{
  "qk_norm": false,
  "patch_size": [4, 4],
  "muon_scale": "match_rms_adamw",
  "momentum": 0.9,
  "lr_schedule": "step"
}
Rows from expert 1 of block 2, named by matrix and row number. Rows with one number belong to one neuron. Each number is 128 + 32 x the weight over its row's rms, rounded and kept within 0 to 255. All counts start at 0. Numbers have three digits each. After the name is the row's rms in percent of the matrix's.
# gate: expert gate (model.blocks.2.mlp.gate, 32x96x192), inputs 0-95
# up: expert up (model.blocks.2.mlp.up, 32x96x192), inputs 0-95
# down: expert down (model.blocks.2.mlp.down, 32x192x96, transposed), outputs 0-95
gate.44 128:118102101144119114131143096187132130169110109167129096104161136129126173143009080120059100107160134109127163073144146141127134130127161109132106146146113147127144167119122170156207134124082163032128112105133123141116155099110185159166113101123143151121110113120123197087155113124081126154
up.44 131:127153173101146147126113165079142126103142144091137162149092115124124097115246171147200147153096113155133108186132110109128121127128105150118148110112141106135117084128138082103045120125178091203116151145121141112129110162155068102094141152147106096124152145129145066159093161132167133112
down.44 128:128121157106156141160139144126127101131119074191131122124133063082115125130087053187096110131115135091105155105111125096129093152125109181096135106105131142148155133130159128097214102167127126080123078130097128123087197167126150135119104118125114095138154062120151145029190144084141096176
gate.45 104:168122110120112104173110090141156132063129173146059163167123120126196129036096073121059141160134110127087043159112192087121105178065111174152140186180108123163121182126164087089177080151120110133141092187192124104128177149166108134103146092111138087079175144105168106128127141169163127150
up.45 111:162124137126161157171106128197159109040156149160099157136100098135194168058122083127107099162139085143101115150161187071106170197152130177155116167209086176184082150109075119158178118151085128109086114174098154109097150081098171102131091106116107104097137181080209140119165110165164164122
down.45 112:129161132150131102180126153130113157104111123146134091112134115109096136182088157163121051160139141169138141147170168164135095102131125163104126165072072139082158142133144154113132178123147128114094166106075111164114104138156104128084138110115085141175097105104155132068135120180102114097
gate.46 103:148084131133120159062113135161108109164131089111147130054126144126103132077071129157099124179077141173106170149122102205126174162135184147098174187124078121101169159102097166167178078188141112094100142110166117139138152100082142161162076135127169157127143100155162177106095156122095150123
up.46 099:151155086158158066153174103120164106158147175123134099177114098092147127213131110131130112100133127119150064114112146073104098145106116125116113081133174148152088082110112143122154185116142140154166174159100129122114129147190128097065136154125128132131092176096147116164134123098124133110
down.46 116:163053144163103133137133112138120113122171125121115128091137141154091072134117119152092134168101140137153196177155115131151145133121120137135119168107095127101176147109121130145177137167130173079183114148158120105124164176131156121166094098112140069152157090175089166129099103097049141126
gate.47 109:163112133123100104117113223132068083150124118100140089102107118127157095097118166098112170074116135135189150116118136107091123084132094124125108114143149152162135089113124120176185094181149164062122132080111113096071118117104148203124080176188124149107112132156155197193117110142122144091
up.47 122:146063098098100129108115027136176185108107125150098115133141142111073129144100119150163103171140115105099076110118141152171168159193150118097170172166149101116144125170123109089147153096097064150107149157193145176197158140161092108127166095093137087166151129134105094106136131155137124168
down.47 112:148123138112083109075098123127126090165130133077120104107106133122082143145132056149151126096122133102076149132244145125167097136182118189126115172134104138132153089153140161124092083093104075056131160144137143158143191122100121154097135126121149108168151010140140134108207080094153121166
gate.48 027:124145123120138130130074132125048156141204090088139114130061094125100167094137122087174153136104147091140108122156117184186126166046144099130127124186078138095139160110153144110117116181169133157112142136150126134138110087121163100138092138120075158085099191122138142116084102162118034119
up.48 031:163110134081137075141121149108069128108116131109124158146084089200118104204069148051140187114118166125147135166152097122175135097079128126115128129140152076160153170124095090125085128129126152124114141132138109100111155173143100108110170164143064146162150158131109192132152128064177151103
down.48 028:167091177087119153146118128138137134118132048063151072160219107096094086127123131117122133124120094123105092104124182192153143109153157127135109152168130143148132088099117096136176155134097142111117081130086148146153146097136155181083119181082152171056202123112088093069076129122110144134
gate.49 105:133071114119117090119165148154109115173150145138177136094148117134058109116079058113065120128137098185160161095147109186097157099129127154202146103121147190105135142115127128171104128203079129046148144055112132207051152109128160169111142144145195137168143139165209204059151167125072111146
up.49 102:132069130106119143154147140131120111175162142143149128109149133114045109082062060118052125112159087200156147110148086197104155115123118167208149137144150165104136173103128122175118130190095119047136178080129139203062152110138158180095131138122197138184151138150196201076136160122070126154
down.49 107:129197178146078111097106102133185122093125097140150094145070171083144110145177213121191143127134148115133146125193146123177140128168129106119102091139114099141104197105154151102079147093191142202096143164135126135169092067087096124152096133112180151118112100100078107106113119176133165160
gate.50 057:103127168095127157089131162186100155147060141178125111081141129143164092076048183116092142084143143113137134167026128159128185148156093133128104150121099185170115103136153176103099114102058149128117103122120165090144146146110160174175097138121119096094161144155151108139143129188100102124
up.50 044:078061146088144092137094095147157079107142104059173112136170159142104163124126085101128123101137106150124148124158125051097099178085110135170186115198130117135190143108092165153196105138096082146077082202131120157104171123154111115116115134156119154144131154077106154126108139109119086177
down.50 054:154075105065142152129111159126178122118196150132163135089184101120144146124103132097116141086084104128082090104104162156129123138129087168182069100132104149135125215130092145120083134141100074164164088134065156129157171131082127152134107119083149087105099120151168081122166106142108105118
gate.51 071:185073166100140102195131133122141149155144162155130184076146087121083147139160138161162106128106116129129093164171174137133095122105142167172153096120102155150102119136116151176177099154088120200110062136088115170135124141098147126114076146099129091124140146130169146177079153084107118116
up.51 068:075084183133150132187090143195104134160100136202151119156146090106127131124078098154120142133152147087155144166067157116119110097139106184141095106092117094153112145110134137130157050134130081113101139129099173180151109118094162128120106122117102133149116129133144166178136147071160186083
down.51 067:156143134107110123140145134200126122094149106172125123107161142176126180120091098122102135124125150104097139136111114086179205167117178138144128129123119105150137151112110074131153146149131106167161115094109121131050099174094173149171136133111116178120103204145118172131118188116085162178
gate.52 103:088142063184152151100148121132109094114125084177132108089127075177104142076103090098109133106108134151106125143074123178119132112112110122108123099184138174196129073189112150063088174122161090147164112102141120127091127237106135121149112140164051094138142100175100075104130145094117106145
up.52 105:138073161078156109115115121095165142114145200043061126158139143135182161178139146120115137143129107086154124136147111110148169180186143139189131127073073138069135154081111131209171099190109152151090144139120112109159153080136086152131132080098177126097102144112135141086133139167133087158
down.52 119:133135098113138141148094070117121194166120140143101140112167081117090086125099113125124170158153136157111097154110190196151123142152148123094126201108136139114123107129133180192107143185116140103170109110151152102125129084111180124090122155118114151147145089148144071078098165069094158155
gate.53 115:137131122087122089120138106128136105117112161108085075158136134095163150223113121106118181130147151151146111134165099143120146121121149143089104122223106129094128155133091125180112146101128079132097180156132146124142146177109098135130093110103092107130162170118112109109193124194144123113
up.53 108:103165132186131160103142174106127144110152157102130139100121083208128126100152144155134076159137120108104089165131157078141136137102138171130152157075144086139130150110183143096071121097196162155174081151147086147136091036134129081124139132097139179114085137131119148151071123061141144107
down.53 116:107116105112173146146181128124152110100125113200150129172150125143144128117173101135123112137114073139129126127099097150133107133123128133174134108194081121128161146112141109153101183138118032072124152132109137128118121218111037152098160149132101081139173173083142077089136095123101100141
gate.54 148:139100135115130107122155103157062066176181148100103150135122153118206131071082168118095193136134164161139077143088089067103102151118118070153104140178092143100103160178081090148121132135076148113123120187139139135099095147170110140138091158139133131110158169112190145175179120196112105107
up.54 149:131087100119160111107149082156069091148174125115104160141138125120157140090076159086112178124167174167146079103108119114106129150077156057183096135159102142096111186142081124140149135162081133106144132175133154122130075063159127133179089164145175123146124176094170180141142143211113087112
down.54 134:125199139132154167173129143067134142105140083147124096166088090133148123117139120147119064133117090088073107123140129153089115073116073156121135098104161046163155113101137157157133129109185174126111131112116131156150185171153155125081094155162123111147108110116111118124123099060133142153
gate.55 133:097173130145178083128158116104127119145113147132170144138136142089170150046137079112140139110104108168154102106111160129115112090060103104074160148168154117171093111113163096121074159021082118123167144119114131135106161165113144122131150165144117185113157124120118128104068219108039109124
up.55 131:091150141159169097132152088100133125155108160145176149152133157074166160045147064128124147107115096182149084112099159134120099117056103098092166172147142109153110110133142087127099160020092117124173136125126120137114128123131132127126163154111109169128162132100114145103062219118051102141
down.55 126:159097144167137143140094103096127120142138111123065127191153156101147125134143138117129076142128144107178188133173094098129191146091129201094100123119120118113117110170137129085111136150131095094087141074142156182145175111170092147077161153129144146149124073152195060103122111212133139109
gate.56 043:094130122137141130129126125058101134124094094134171133045136068130138116139089083135096173152096180171155120046121192169112170149138134129116162137135056114146216123107090163181120123138083154125117105112117126104126179110117109154147143097194071127144128115118117118132109164119113142112
up.56 070:177161057147087112142096145157160146114178114096074152183052108116097103072166152103104109106160133110104131183099047127117128125111127094074118120085164097157128144150148062068122176148177171158162148168145116056151101122140093135140168138118124115152100188119092120137155104121121208158
down.56 061:143138130185146125115136079027126092101163119125150151132070158110091114134138167103159127100127129083115127182165078109133161106160100110088125096073196122112197125185162108160120106136146178157106117103080107031111091117134106133119168112137149080126098158110123123143126149138124200105
gate.57 127:167129138068122136144144096106099177125121148133135123129094167170107169151137126125109143063043048116136208090106133145118168117115067088158109169090122124152174085068135143200177179161119097083131093153099126097126143111104124169132123122118155136146141106150057118171134105112108065138
up.57 110:166142149124202121121112205133087161154099141122113134154120120097082095115113153120183114073126131174107123090192156083183127132171161087177124143110092109136150158099111103140175123161126105137142116106092136114135127163080170130165125161144149181136114109073198081076117117138103167138
down.57 109:095176129127120107095099163078148140129064080176093131073149158130145186085086145110111141154114110143103154146098190156127167118160121119192186112188131122112151126162113085115101139093129048130146104097161146153150158185086159092187147074087096163095154131152095153127114211092087129122
gate.58 103:094094089158094081137101145169117147151125126118169134107090152090067103100120112210151139088116147129141109182139154145160152170085074060120118083127087142189161169129081122134156174090151124087182112189102138131159113121056139109141219119108113115114126168087056173150191140160066121158
up.58 105:117092180193143057143144191127097161141100108156158076119175135083123080152088089156115123100098151170116090173158164093132116182132101095146075089073149131148167182149121080161156119114086116122198127173091154138174137130071162143120200135148098174138130106110083206159144144109119139129
down.58 106:136196127113130132110079136143092086179137093124196150145146138111174150091064159123127135136157065174120175148112089100135093079120167082103126137138137144085126135109135175108080134137127112159122156153150135131126113116163125111177135133120099203126124100153138128127150105193102092059
gate.59 105:160146113152203145157112160166039132166137057113123128157135115105045184048096161123116138140142125142101174131099091123118180142128108064144113148075140129104187113109091186112141156190120121114127137058141103117141114131149140148118155170169173174157133124173112136152112106135113063159
up.59 101:095139132073076143140131098090193142109128197113145103083133129174182062139158107144188117116106116141119109128151164142153108142116173165104160090173137167146090163141126097140130100098164132140104167160118154133083138123117093101114105075121082088169151112100157074097124175116158170097
down.59 118:150122123122096136133133115166019076129135062108104122172100118148056112130136132144089139151126165068141094115123140127164158189129089152143123151086069135145123138109103171165142141146183158080091152114154123119059130117149126151136138092152189153169124158155106099164122186083145137126
gate.60 136:107168118111071115098117118113094107119160115165100132114129204076112137093123167110120113107142103125144096149065138104109083147223101132139099153088127153119130126152158180014083124102082118171149141136149095117118075068122117152188111139142128098135168087180118113151173142162102124123
up.60 133:128058130129175131155151140186158160150115162117168134131104058165134103171149090157137134142113151139117165100186098176142184118035149100098146095155128115139138134115101075237167130147178142072119109128126137140130154164121131099063164104125135128117103166083143144098087098085150128124
down.60 131:138136131111138150160142183187139168127110136119130156107176101133136102133129135116135113166172113056084104152145169134109135115128097103115136096072151116136107165106078151124112057149111135124142075107099136090133092111121162113164083118181074095123127103118193092133101097117133144094
gate.61 122:110098169174087129169089140112082108160158063116130127139039165063127101135128108143172157035149168097158103125112037088128091143136121121151070119150135094162100139190132077091104135112159155109154158129140156098146131126138150129112163110127148170122129151090138162200105135120113160167
up.61 126:137053119162103134129091121152100125153098170146153173153044183016114083187099149171169135086153131118202116121107092141107134127109136093105109131111102142083071160152134097132125072132145116124133091126150117101166134078103137137137147178091161190107136145092145121169110161177092098129
down.61 119:063087134163171156142137116166106109197125175188124130149140035148107122088137147161079114155099118083140155134082139145175090113059130179154138139116107167152160139079120140062122131108140100132097100115193135185084190148199089096144163186142129177152091153128093083076154162109119184171
gate.62 138:111126111132168124082176125131106121137133117152130144137136190092153132143152159078107122047130108080163082133126120112098123120108092134166114190149106104047122103124077133174086145134063091144177110162143108133123119086103124122119079165065168130098118089122120100180147166118119081077
up.62 136:141134121124111134165082128124155134119130139099115119132117072158127141117101098177153133164130153171076183120092114129161122149136174121087137070139170143212134168129159125088169124106210155117064153110108147121135138164159119126122168099190104138142148153119147155063106078146147154162
down.62 133:122213118116136146109138097127119096139157119080118156158115130050146170122133117092134132133119086128072100146075139116137177123143157093126157113135157118116121126082095114154143125152195172132134096174201061126133158085141112151168087155126131172108128158131130085127076070126105059158
gate.63 045:121098166115153124157124127151100114151194150114135102096073043152114132166166162172136161104180155145199124183121171160147155148086133146192199177125082105133150070122142121099154178087095143126177111105154148143131150120169131174084060143134122088110150098154097074123087119125096159115
up.63 055:122182104155103129116100126097183146098061127140082150163171128141142130113089136071114119140124123138077107065098119108119116104180137133096115130160161138156112169104113120126121029123088107154093119104123116031111110147142135101158172121139104126097084144067159142133109157199145038158
down.63 061:132175095135171141125120114090156142119142103102141133117124173136149107069095123123145150177171106151094098109040115130125085139215149095127136092098190142132137086142118151139071100101092117063082121115125083138123098128146114145135153118152132119127077076087120156131123081124147020088
gate.64 142:202129172155064116151130112159105078150185098084148097127081144091174097101103151188077158122114162117117138135135112080106096119124123088141150207137131117071135159159101095140148084142166191099189129088160094126134144171132173151137095161171190157075170106139165123134129068145108132133
up.64 123:055145079112143142091097162082098147133062122134124163095176095202057158140112144095155129153137096186148144114086096184139149121157162197090119063107160128178181076080142177128130148131095119079095138118103177121105139143104122132155153129111054080177106137135110126098083154097116090122
down.64 137:146085095202162116101086132159137136145095073144165189122107150137132117138079088144132127155157176125072140172104131107149123139153147091154101135132124150106160061145076157090134101127134126183122143131152132119096135111113162123069167108111081092150172157143160154135193126185089139095
gate.65 095:113106137181099155155153112143105113146150105105145069131083144086134032187132186091174158128152161077173108136148128121134119173151084078181127125125047132083092173136167105179127126155084149235114099126134081142099109075150100139117161098099124161135148121145147145149180162134124102103
up.65 098:059165114168107165119123109137119122138095101094145081151108150094161074213160196068200143114153164112141120137139134108150126131157115094146106116146058101120097176109138157156121131121108141203107106168130102110116094019129107121146142088097063158138116130117106157161166168143166124099
down.65 108:190067089049125098127134145165157113124151083174134114136103166139119126154093073129064146134117077096130193115119136093145161145091172078175093103141101140131136126144101134085107139138151123149152118140104124095141170222123186120077150127151169143052152137146164099145185150114103107163
gate.66 119:075151190102119136127132165128180114125173154070183109112100126140144083142188102120152177111139115023154138124190120087095136147136082154141115144154118122177091162070159085143084103162131153142143081142115125156106086123122118125091149150127186158106091115122115136161107135132109136142
up.66 119:176119076151140133159114071121083144145095093154084133126161145100127167118099136120096060139115113206127098141053125162164112097137160117113133129089116146102145134175097188097215150108128122137139168138119107097157167139116161103162122110096101100171157136136118159118168095109160137107
down.66 114:086179196126074111160086096144173097137114133090156135131108165107162121097163076142132171158152074100107153116103190122139088166167136097125135160144082150151127081055059096103109121149132180093182146157118104160120090138108152136116093153098145143126116110120148147140114107116103180100
gate.67 105:126173190138160140152113173160127151163079110157206110180141141122068112083128209126191141168134116147102146154126210098139112148110145143137101103087102108104090088099125071101108117084171153116128172105128190159127111103101179139172065166172074164100100129132138166170151126134104173118
up.67 085:144151192080109155141129111095097124210157161108086097078102179162140157065183107116139156079121133117124123126101108066132152155131122108145116115118142107171171136058111154137172151116110107065140072106162121147128131102146122163213127078106110169113189091196131140114122120092114092164
down.67 102:187139144172108128145088132146177085130095124153091091124184190130156111075120150091093095119099160150091101116108139108148132184166172129194143127115031094119105083146128102161120137114172115176165181091117150137153109157102120216171126068162094159162098151164119145155142159140086179121
gate.68 021:140184086122145161164115109172098108110191066165125155196104118167097172086136146079136130145107143117093091146067110108150099088178139125120141130112143123171127139106127133100140116160182144123138108147148129130123094060136118147126140156098133132160078149163091172190120079132143122127
up.68 021:104091175140110081104134140086129112123107179160166119118151178106129097144094096168172112130157139126170150094185178152120108173124114181141171122151069174114125089146144157160073153100073110133093088101101137138133154174147151125116094092155126169107195136120127103082137207133118160120
down.68 022:064099111121150104096172072175123134118152152154120120090141073163097143125085072114111090157146119145181154070165153151111130179132143160101124169088138170139126149178114096093106168146115074120119119131158151146094108091140165092136114129141099136094167114140105122076121128160122150143
gate.69 107:118090098098174088143222091081153154138123145205112132131134108172128143162062107135098162116124224145120133150149148137149141098151118095150081083074108134137179135140137107138170153179093091095107118145136170152177127182113143127076183129106159150145160127130131098169185109122153165152
up.69 109:121142091113165063051196099153157081112161108105159129143122157144137153085078112147176140116123177129093143110129089136139091144100148111103142144127157143152150129118138130070155182135069123047108100131134124163146137085144119117100212127098119135150165113110110095107198083091131128173
down.69 107:103134181150086127131101156173126150113144111108154165138173093088074074061146190135182105123178127144126150151122126065171093148115110123082099144167187095169141123132148111101114101153153170117121104083179124099109114074165020105127157136181118053144146158133130069058132130136183129124
gate.70 028:088148180117119145138060132068178108135099051133164128139106175114077156153111163138171141115147144154105172142053169067093117100157136114112112096103174125131132142106153116154117101141134155107100135118099124168050132146143140099099104127200120122162155146230178149148169137150131129093
up.70 034:130109110146138089093134102146104163102134115159133136149081147144112125077096116077101151094123159112140118120157037225151147165066153138084132163153122165167092115142083167086146163129136137110126103177134134017146083145096079083089170109085150130093144157085070132115185106168129145163
down.70 030:149149117164174106064158137117090150115163168140088120127093072142146123141148115111132170160100139076143120079226091170108143115093153163061141131116180143085161076139155108112108111096115122105145127085105135104164146139076093173114108166120178063074092106140141146075133112124155091142
gate.71 064:184127161147096082158099106124120177146154095112110179114125144167087072086141135078115166109128161186104167165128130161117164113138111160133168079137125095105159111076124150112094152153120186107114091133154154159154139154128096110143128091106131042170097106171139129135103127137107096142
up.71 074:175108153134110114127076143118138130144112106114133111149155150093122110120120082142175081152103116120161147125078099130179128094095163138142072162135175093128119179115062154123145148130112176074068183063195122174149136137115157161092131167151145129121098116129136126095095067110155105172
down.71 068:178127094096119159090098154132147170113139147132109097093111143137121112190141113060135161158113099132096135126099099180142173107130140136142164170151127046094157160141068167106114133112075163185074159121124136138150141219106146109072163044128148101129108083101158131108102127113119101138
gate.72 045:112126129120128153156139115139062181142049120178136149165100154147178136171131139115147117133111121132176118161119189132189124113109160139122098172119092109123151079102135116108163103117092151125115158123160178174114123153070142123118136165125164101091096111111138117126102136140166151118
up.72 064:120111133101118108093095168132183114067182117084112168107158156083066129115147125126102096136102123157154138112106141165105118131081144122071138100127177139140106130137126132115123122146126119172099121147080088066132129145144081115142132094151051161170094149116108161066157173075110132137
down.72 065:050101142151149089113140073143146089088163130124200131125112143115050119106111211129133087137135097148115157128126089133152120133141148105131135086087185124125204142154156115126090066149117117075108124118118072142129087111192075115138167132123076151124094133096092164108127146129149156148
gate.73 098:066109157137122090149094062064092154145143079123062174082158116154097120146159067112125127142100154182125144084156141208126100111040124156155087114124131139111121121095117188130075125125091115136124130137151155145155144115128103158170115136119142104176150136149115163109104222118158174175
up.73 092:154116157158063118084101148120114118131062146069138064126107153129137109071126144131105178127090183107158130151153050147161164134114110132081111141122162127125121111143139152110115123113093179166150146138159125116123166156112114209187160082123129150119115144130090139075125128170098146169
down.73 095:159106119249164150101121108067153127147120114150107108132106117153129176114117161115115114168126163118190135163087135141108118162132140113110108155104103127169162087149169098139121150122075096123112075067098118147115099144121138135134164109129112110117089153094131097122120105185107101094
gate.74 106:133128177077140183163172112077126075129169101084122137140137139115116090082124118113060083097164103169147125217075116156165190142106144119139125114112069059118132159122099105099138141119149135187074120173138098197139125111140122147136069079100151161177110138158088167118134078180070223089
up.74 097:143133122105116099116112154170081134160153103089186150127133151111121115145153102164162165197123128082134123155145072116090109100145120084133115098124169125102106131161122110109104125169061106091160106118074143149099140214107176139171144154125131137120062143112193117155133123126090111111
down.74 108:090090101106100132154154105115118109115104080161146106151103118167069154151152164143065117099114119111115142113225135152167132111117166183114126132148132116119101147159179136178097141046167154140194131145124164146140127079127101163136101131175148191094163145119102139109120142074155184144
gate.75 089:150168119127104114132141134138167152141137147091158101102097127139076150055102146113153148205142124126129108149123105188142187143107104117152193082088111137222129103127091140102111157212128145109144101109128089084131152139159142118183149124136132101171119197142097097084141130161144181188
up.75 085:153108127111065154109130119122138107174171077119114131136068096159171124173135132132103148129159139156133116071129129177118120164108170148101145190101102103141150165146181104135131126076188148126153150154101098017176107083147070111073107114112137131123170166054144123233107130087107148077
down.75 086:111073165164117086151143100056071121068099147174074137166107201177125139154153162091109172166110163126151154109186115137086137164091100146149110133066140138129170125151156129125083090195094123105141155098097148123113109167160148121137137125123191097129141142142111093144130227137140116095
gate.76 105:153109093152097168135109198141098157165166170087102119120114132081083107102143170108121084120157106122141102107171092099120151132110155132152123100132155159170120113080140081129126188070167146125108135086187142098145168060168181058078117147112147169152163167120106078186122135132108128190
up.76 106:163122122170091156163115173164097126152153162078140095147095132068091099089144169110120121115176120124143100118187102090130152136118160101169073130140137139160121116082139055142127182058169149077096157088178158101132148053164155109097132143133143174128150155102102092165124133117118122207
down.76 112:158152121094162114094157115146147125108094117142120127109153159047122177117115152082066183118080124212089185139102158166131135076108101107086106152144136164114094164084122135108095096134112096134136163158130084130123199149094128127143111154131163126127068065155150171127161150102112093133
gate.77 102:154065130106178072138181062120112101137123186144160141138143085170140129117102132139123124141146142143127164074151161172183156138063131217147129150138110140140140081134122164198121153105096123177123133104108130135132118117092121113017136117237110144106171058167088172179193149077135109131
up.77 095:166070156138146123183145044112118138107089153188159118147066118149092143107133147128142128154186162074133135124094111145206114149065096175190115135131127103150117123127136126171150140110077124161126126132097145123133098187082101159076202109189082137106100140165096172166166155121152090172
down.77 109:133173132104082123168126146125133147082090131114109173136100201090161133071150116093109174104133070083148090152102115120112100130138047065134060073161153127112078170157149104085101182136095141061167152175175125117124134162103192167137141181125163138164146120144175175184101108176129094169
gate.78 111:085147141128088194159110121108173150148126116101104069140192134112130137206144212189106074115096163137166169078133112126126115150125066167107136151131175097096133161154172076163097126156125211175171109105145092136138172092111076122116140127183152102097135074137162138143111110163111113113
up.78 111:177094134132139091138113139137088096166122133164169174119086124147079136062128023100120199115127117128126056115131183149123149132164158077163121091115089156192133047113117140113168106097167091115093076139122144104117098113159188158136090151132131140146149173112109141142126099087087148136
down.78 121:114153134170147159130143176124111092099125167141131124101122120173158094115139103150112111139118086137103078182082156150102075131162065105144126133167100110069129151152161168228103125117066129148097114113096127128104074126145158137092149136107150111099177165131126162122101116169057127104
gate.79 119:105151096088137068145106156145133068112097067136128140142117132140164116066145124138048098173113165126152154131183165126122112095166093058120123131133145106134167056157195143124093111136132149158116014097147160123181063147121141128162161152148157136082142142138107155133117064091111113160
up.79 116:126093208159112151106117091119090175094158156154105094093140133116129107154087114105165155096116080195118047130078114165161113101108151120126162197118097104118115171139053068114106150131085149140150184160135074115100153105153113127130109111139128132184136101079104064146111192167158141089
down.79 103:087127103070140083153139114160108129145108078155080068158110147170165092125132153097085121173123155083108186113144159120100132133132087136133090196117146105114144133184118177164129108159130107154173160150158149102156127160136086165098129105122131159140068119128143058145183126059148087110
gate.80 125:097125187165129117144162155106109133137053126124148138192121145116188138162114098149096107118101178102138125114157136097162128085102119136185096090130093154107097089119175108175150096117115111154125143056128112120126125091094101149116173149121138136114097087141100159088139164128166172137
up.80 129:110122142126180086090153179106155094075086167183128130178113162123136183165172110108134159105156092122133107143115125125116121135045109177181053105141184161140130177088173119119148117141150060129122127179094099159109047085099044156093162116060124087170089105130059151061179097112159098122
down.80 119:168075115124165185131087133159123161158077072173117152093157099158054122149077108146137095119162154116112152160068118143124123144160125145145130104127122116150183148177069175080097160125138085161110117170105190105105137131113117123166160108131099135157075118111153118131146165130100147086
gate.81 100:181150151183128155158149172100152087092146139182102149140110138139041187087130096125132138151145114117094142169141181131118137200104207160144176131148125151082114117080105070087061057143172146082118104100171100075107157168147124096081114093138110146199093122144115160133101126121090127113
up.81 095:195129128156129138164163178098163103094146156186111126128095164138049185108132080107133169166140111114084133148099159156121115175098186130168212123164115175078149111092103078062085066165175129081096081096157110098113157180159115101071128084156116150234105136138114148122116107121097125107
down.81 103:125128111094134097136100093187194144125097181090103135118179110105162152111158098165095115165136128153112071119097181140137141181147081100120103135133026142130129167129144178161151186111144070097102067142129160105154128111094122162151077084077069075084134184136102097062138113121147100095
gate.82 113:142140104174061140142183127111104090140106137126108098127127137135171142127153218143108088115096146123149108150085068139121080154095076095110147192083189109125180119176159084123078167156095174162150184098176103106144150142140125125129156099112132107077199098136119056069149080125112179131
up.82 107:141146173147095166174112116123081098147097114128137081162153125112156099093205211149159098101076146090126095132141089114130083192091081122145125177124133132095066194140179092124104068195112166170126112140118138145131190138130099160123090111167177179095127123138153142164085089125123141146
down.82 108:119104131121147164180108088135122160141125055085220180128124166157122125098171120133165149129118186175079169089122107161137107134115120095154078134112172114159119157138129121079127153083094085128096137179120151143129115087090162102131141162132117142152123129070109151204100113095144103132
gate.83 121:130144107163142164109133121089054078126154109151090144137154157120194141075104153176070156145149179107096145143100158064136113161089113170184102133096141127138134142143152105112139111110067143133104128127122138166075124167134166123145089158158150101159140119167144068141099110097098123132
up.83 120:133129127157130152085163098100072076145160117126104121126172154118205130069112153155083157148142159097090136140086127046149104162115087158166120151124137119147151127144147100122144126124037134122095113128135121179075121197152147106144106138130134094148173109165140075159121137098128119116
down.83 110:145157141104119134116129134074179107086094070144122113160126125136105141129143067124103147071125128151101129126129185158156141101125097182131163132151094118149133097139144130138121193113179123148155146164048099177163154107157198142103050117130130186144088105120121145135126110054190139113
gate.84 133:107102152127105158086098122120121100141112126160106152148186140161084179106123038181079140141114111135132163134154106148105093125099063191125134186177115136142151142099150133164179096168098058125135090140085102143101156202143124171039087134158125142168174093114058077183079137142070153061
up.84 129:144129159151112123088111165142136160120142115129167156144199127138112133168166142131156133167133157141123097151118139092094179160132122135141140069105088151138171077084116144113100105135151126107140070111163150128125135023101177091143094133148072061132130197158035184139113093116133158088
down.84 136:192204114114139168172112081136116097147101111145114165147167161152168119150156163110139018129071132105128092108097134141177094057175129153170073118096170099149105102124105124101165217112109125113098189134121173097154116097140150150147160108154108144134082136132165095077099084120164163186
gate.85 023:132188112154089124100134067108143163111088065162061069157107151131125139138169117077097104121098171124126083147058074128112147095133148139065144126086138106094181147126114182136205099130159158083076123112134105166188174112145108189145122102119147118172135141141141135057157139170178177183
up.85 032:150166156150075115185119168082162110094137116141167143152168210096151130116141108141165110163114079141131168125158140100106074155151108097158095130102122093105173168123195088111084107113133142138118122093138138197119099122059155061130156150171184146129099116103176129120094135110144099086
down.85 028:131167145131080116141131135125171160112091135083145096139154196147112082142147091166129110163170105158064136094070169139116092176250109123087126123084097139115147154137080151136160090120157126133109124154105090209146099093084130085135131124116146151166155147126092100136100142124168121098
gate.86 067:132064169117205060110145170108145124140141136180084117126120095117091128130096121155100129111152149188151157171143157145079180139074106157123149177137104121141204073112130142175139116143103153152160095140117148108143140133139148132078112124145118119099108075162131125121075109102099108069
up.86 074:162076139097139075117115113150130117174130092163159191090107110102090139159120098164126107156089190200170183131185167186177155141073151147120150135146108131128105069079125136140159182155085161148151117179110100126120126114147110101112120126112144130114151134129153153141137136095110201116
down.86 083:101060158089120099099141138151108098123112109185117141124103072157108117221116119147107119114092147120151197129225059100160188128047152147149164156117070108130192151099167090162144139183108132148185114133082103120130143168131120167169079110103141129125154128147122140103122183064090159168
gate.87 018:158064163133155135109113090159111108180096131107163130093170086100109116154100160124141154141136115146108135107131150185173142135143135127117098090067140167171096130098134098108165080094103097117149142145048120046131131121158151116119057156148127150121129109117118186188095181151134174131
up.87 026:161089139102167148186097095141107198136097108119146127091165104095138111177118102100144160128140150122120126083096157127156101083149124100132082066132150137097072132069146132102187095173099112076124143109104147133139148122142167112179116139132100190136118113145185174160102170104104107125
down.87 023:123132140126133157156112176173125125135104113174200197132140102109127167125116113124147154133116113155156124155073086124144157110124147129149110079180116114122088139100107113111108167120127110060131138158147128143122111165112119180162140096145075196164074190080150200103114156101056103177
gate.88 130:145102155061103141127105106121165156150127188117165111093175154154142137152051122078095098129158127096153137150105147193125141115176197092142125085083103189129116186161110081120150091172119119103075142149182135155092094111109111123147109076138153070135131198135118170098157098188127132130
up.88 130:137102154065099143118107117122169157150113185117165105088188153159136141154049116067085099143158116097161157149114159189130143120183198087140132083089095199130117169163110072120137085171120115101067138136185134163095102113113115121152111074150150074138140190142103160094144099186125127122
down.88 121:179152123100084092083147108198182125161161092104133125164158131156151122167145172105138159113129155115108141161093114094095126101088131119098166168169136097090121147156126137173100144161152201125141098206168077083157070135148108090155145097144097161067096136077085147132121138111075128108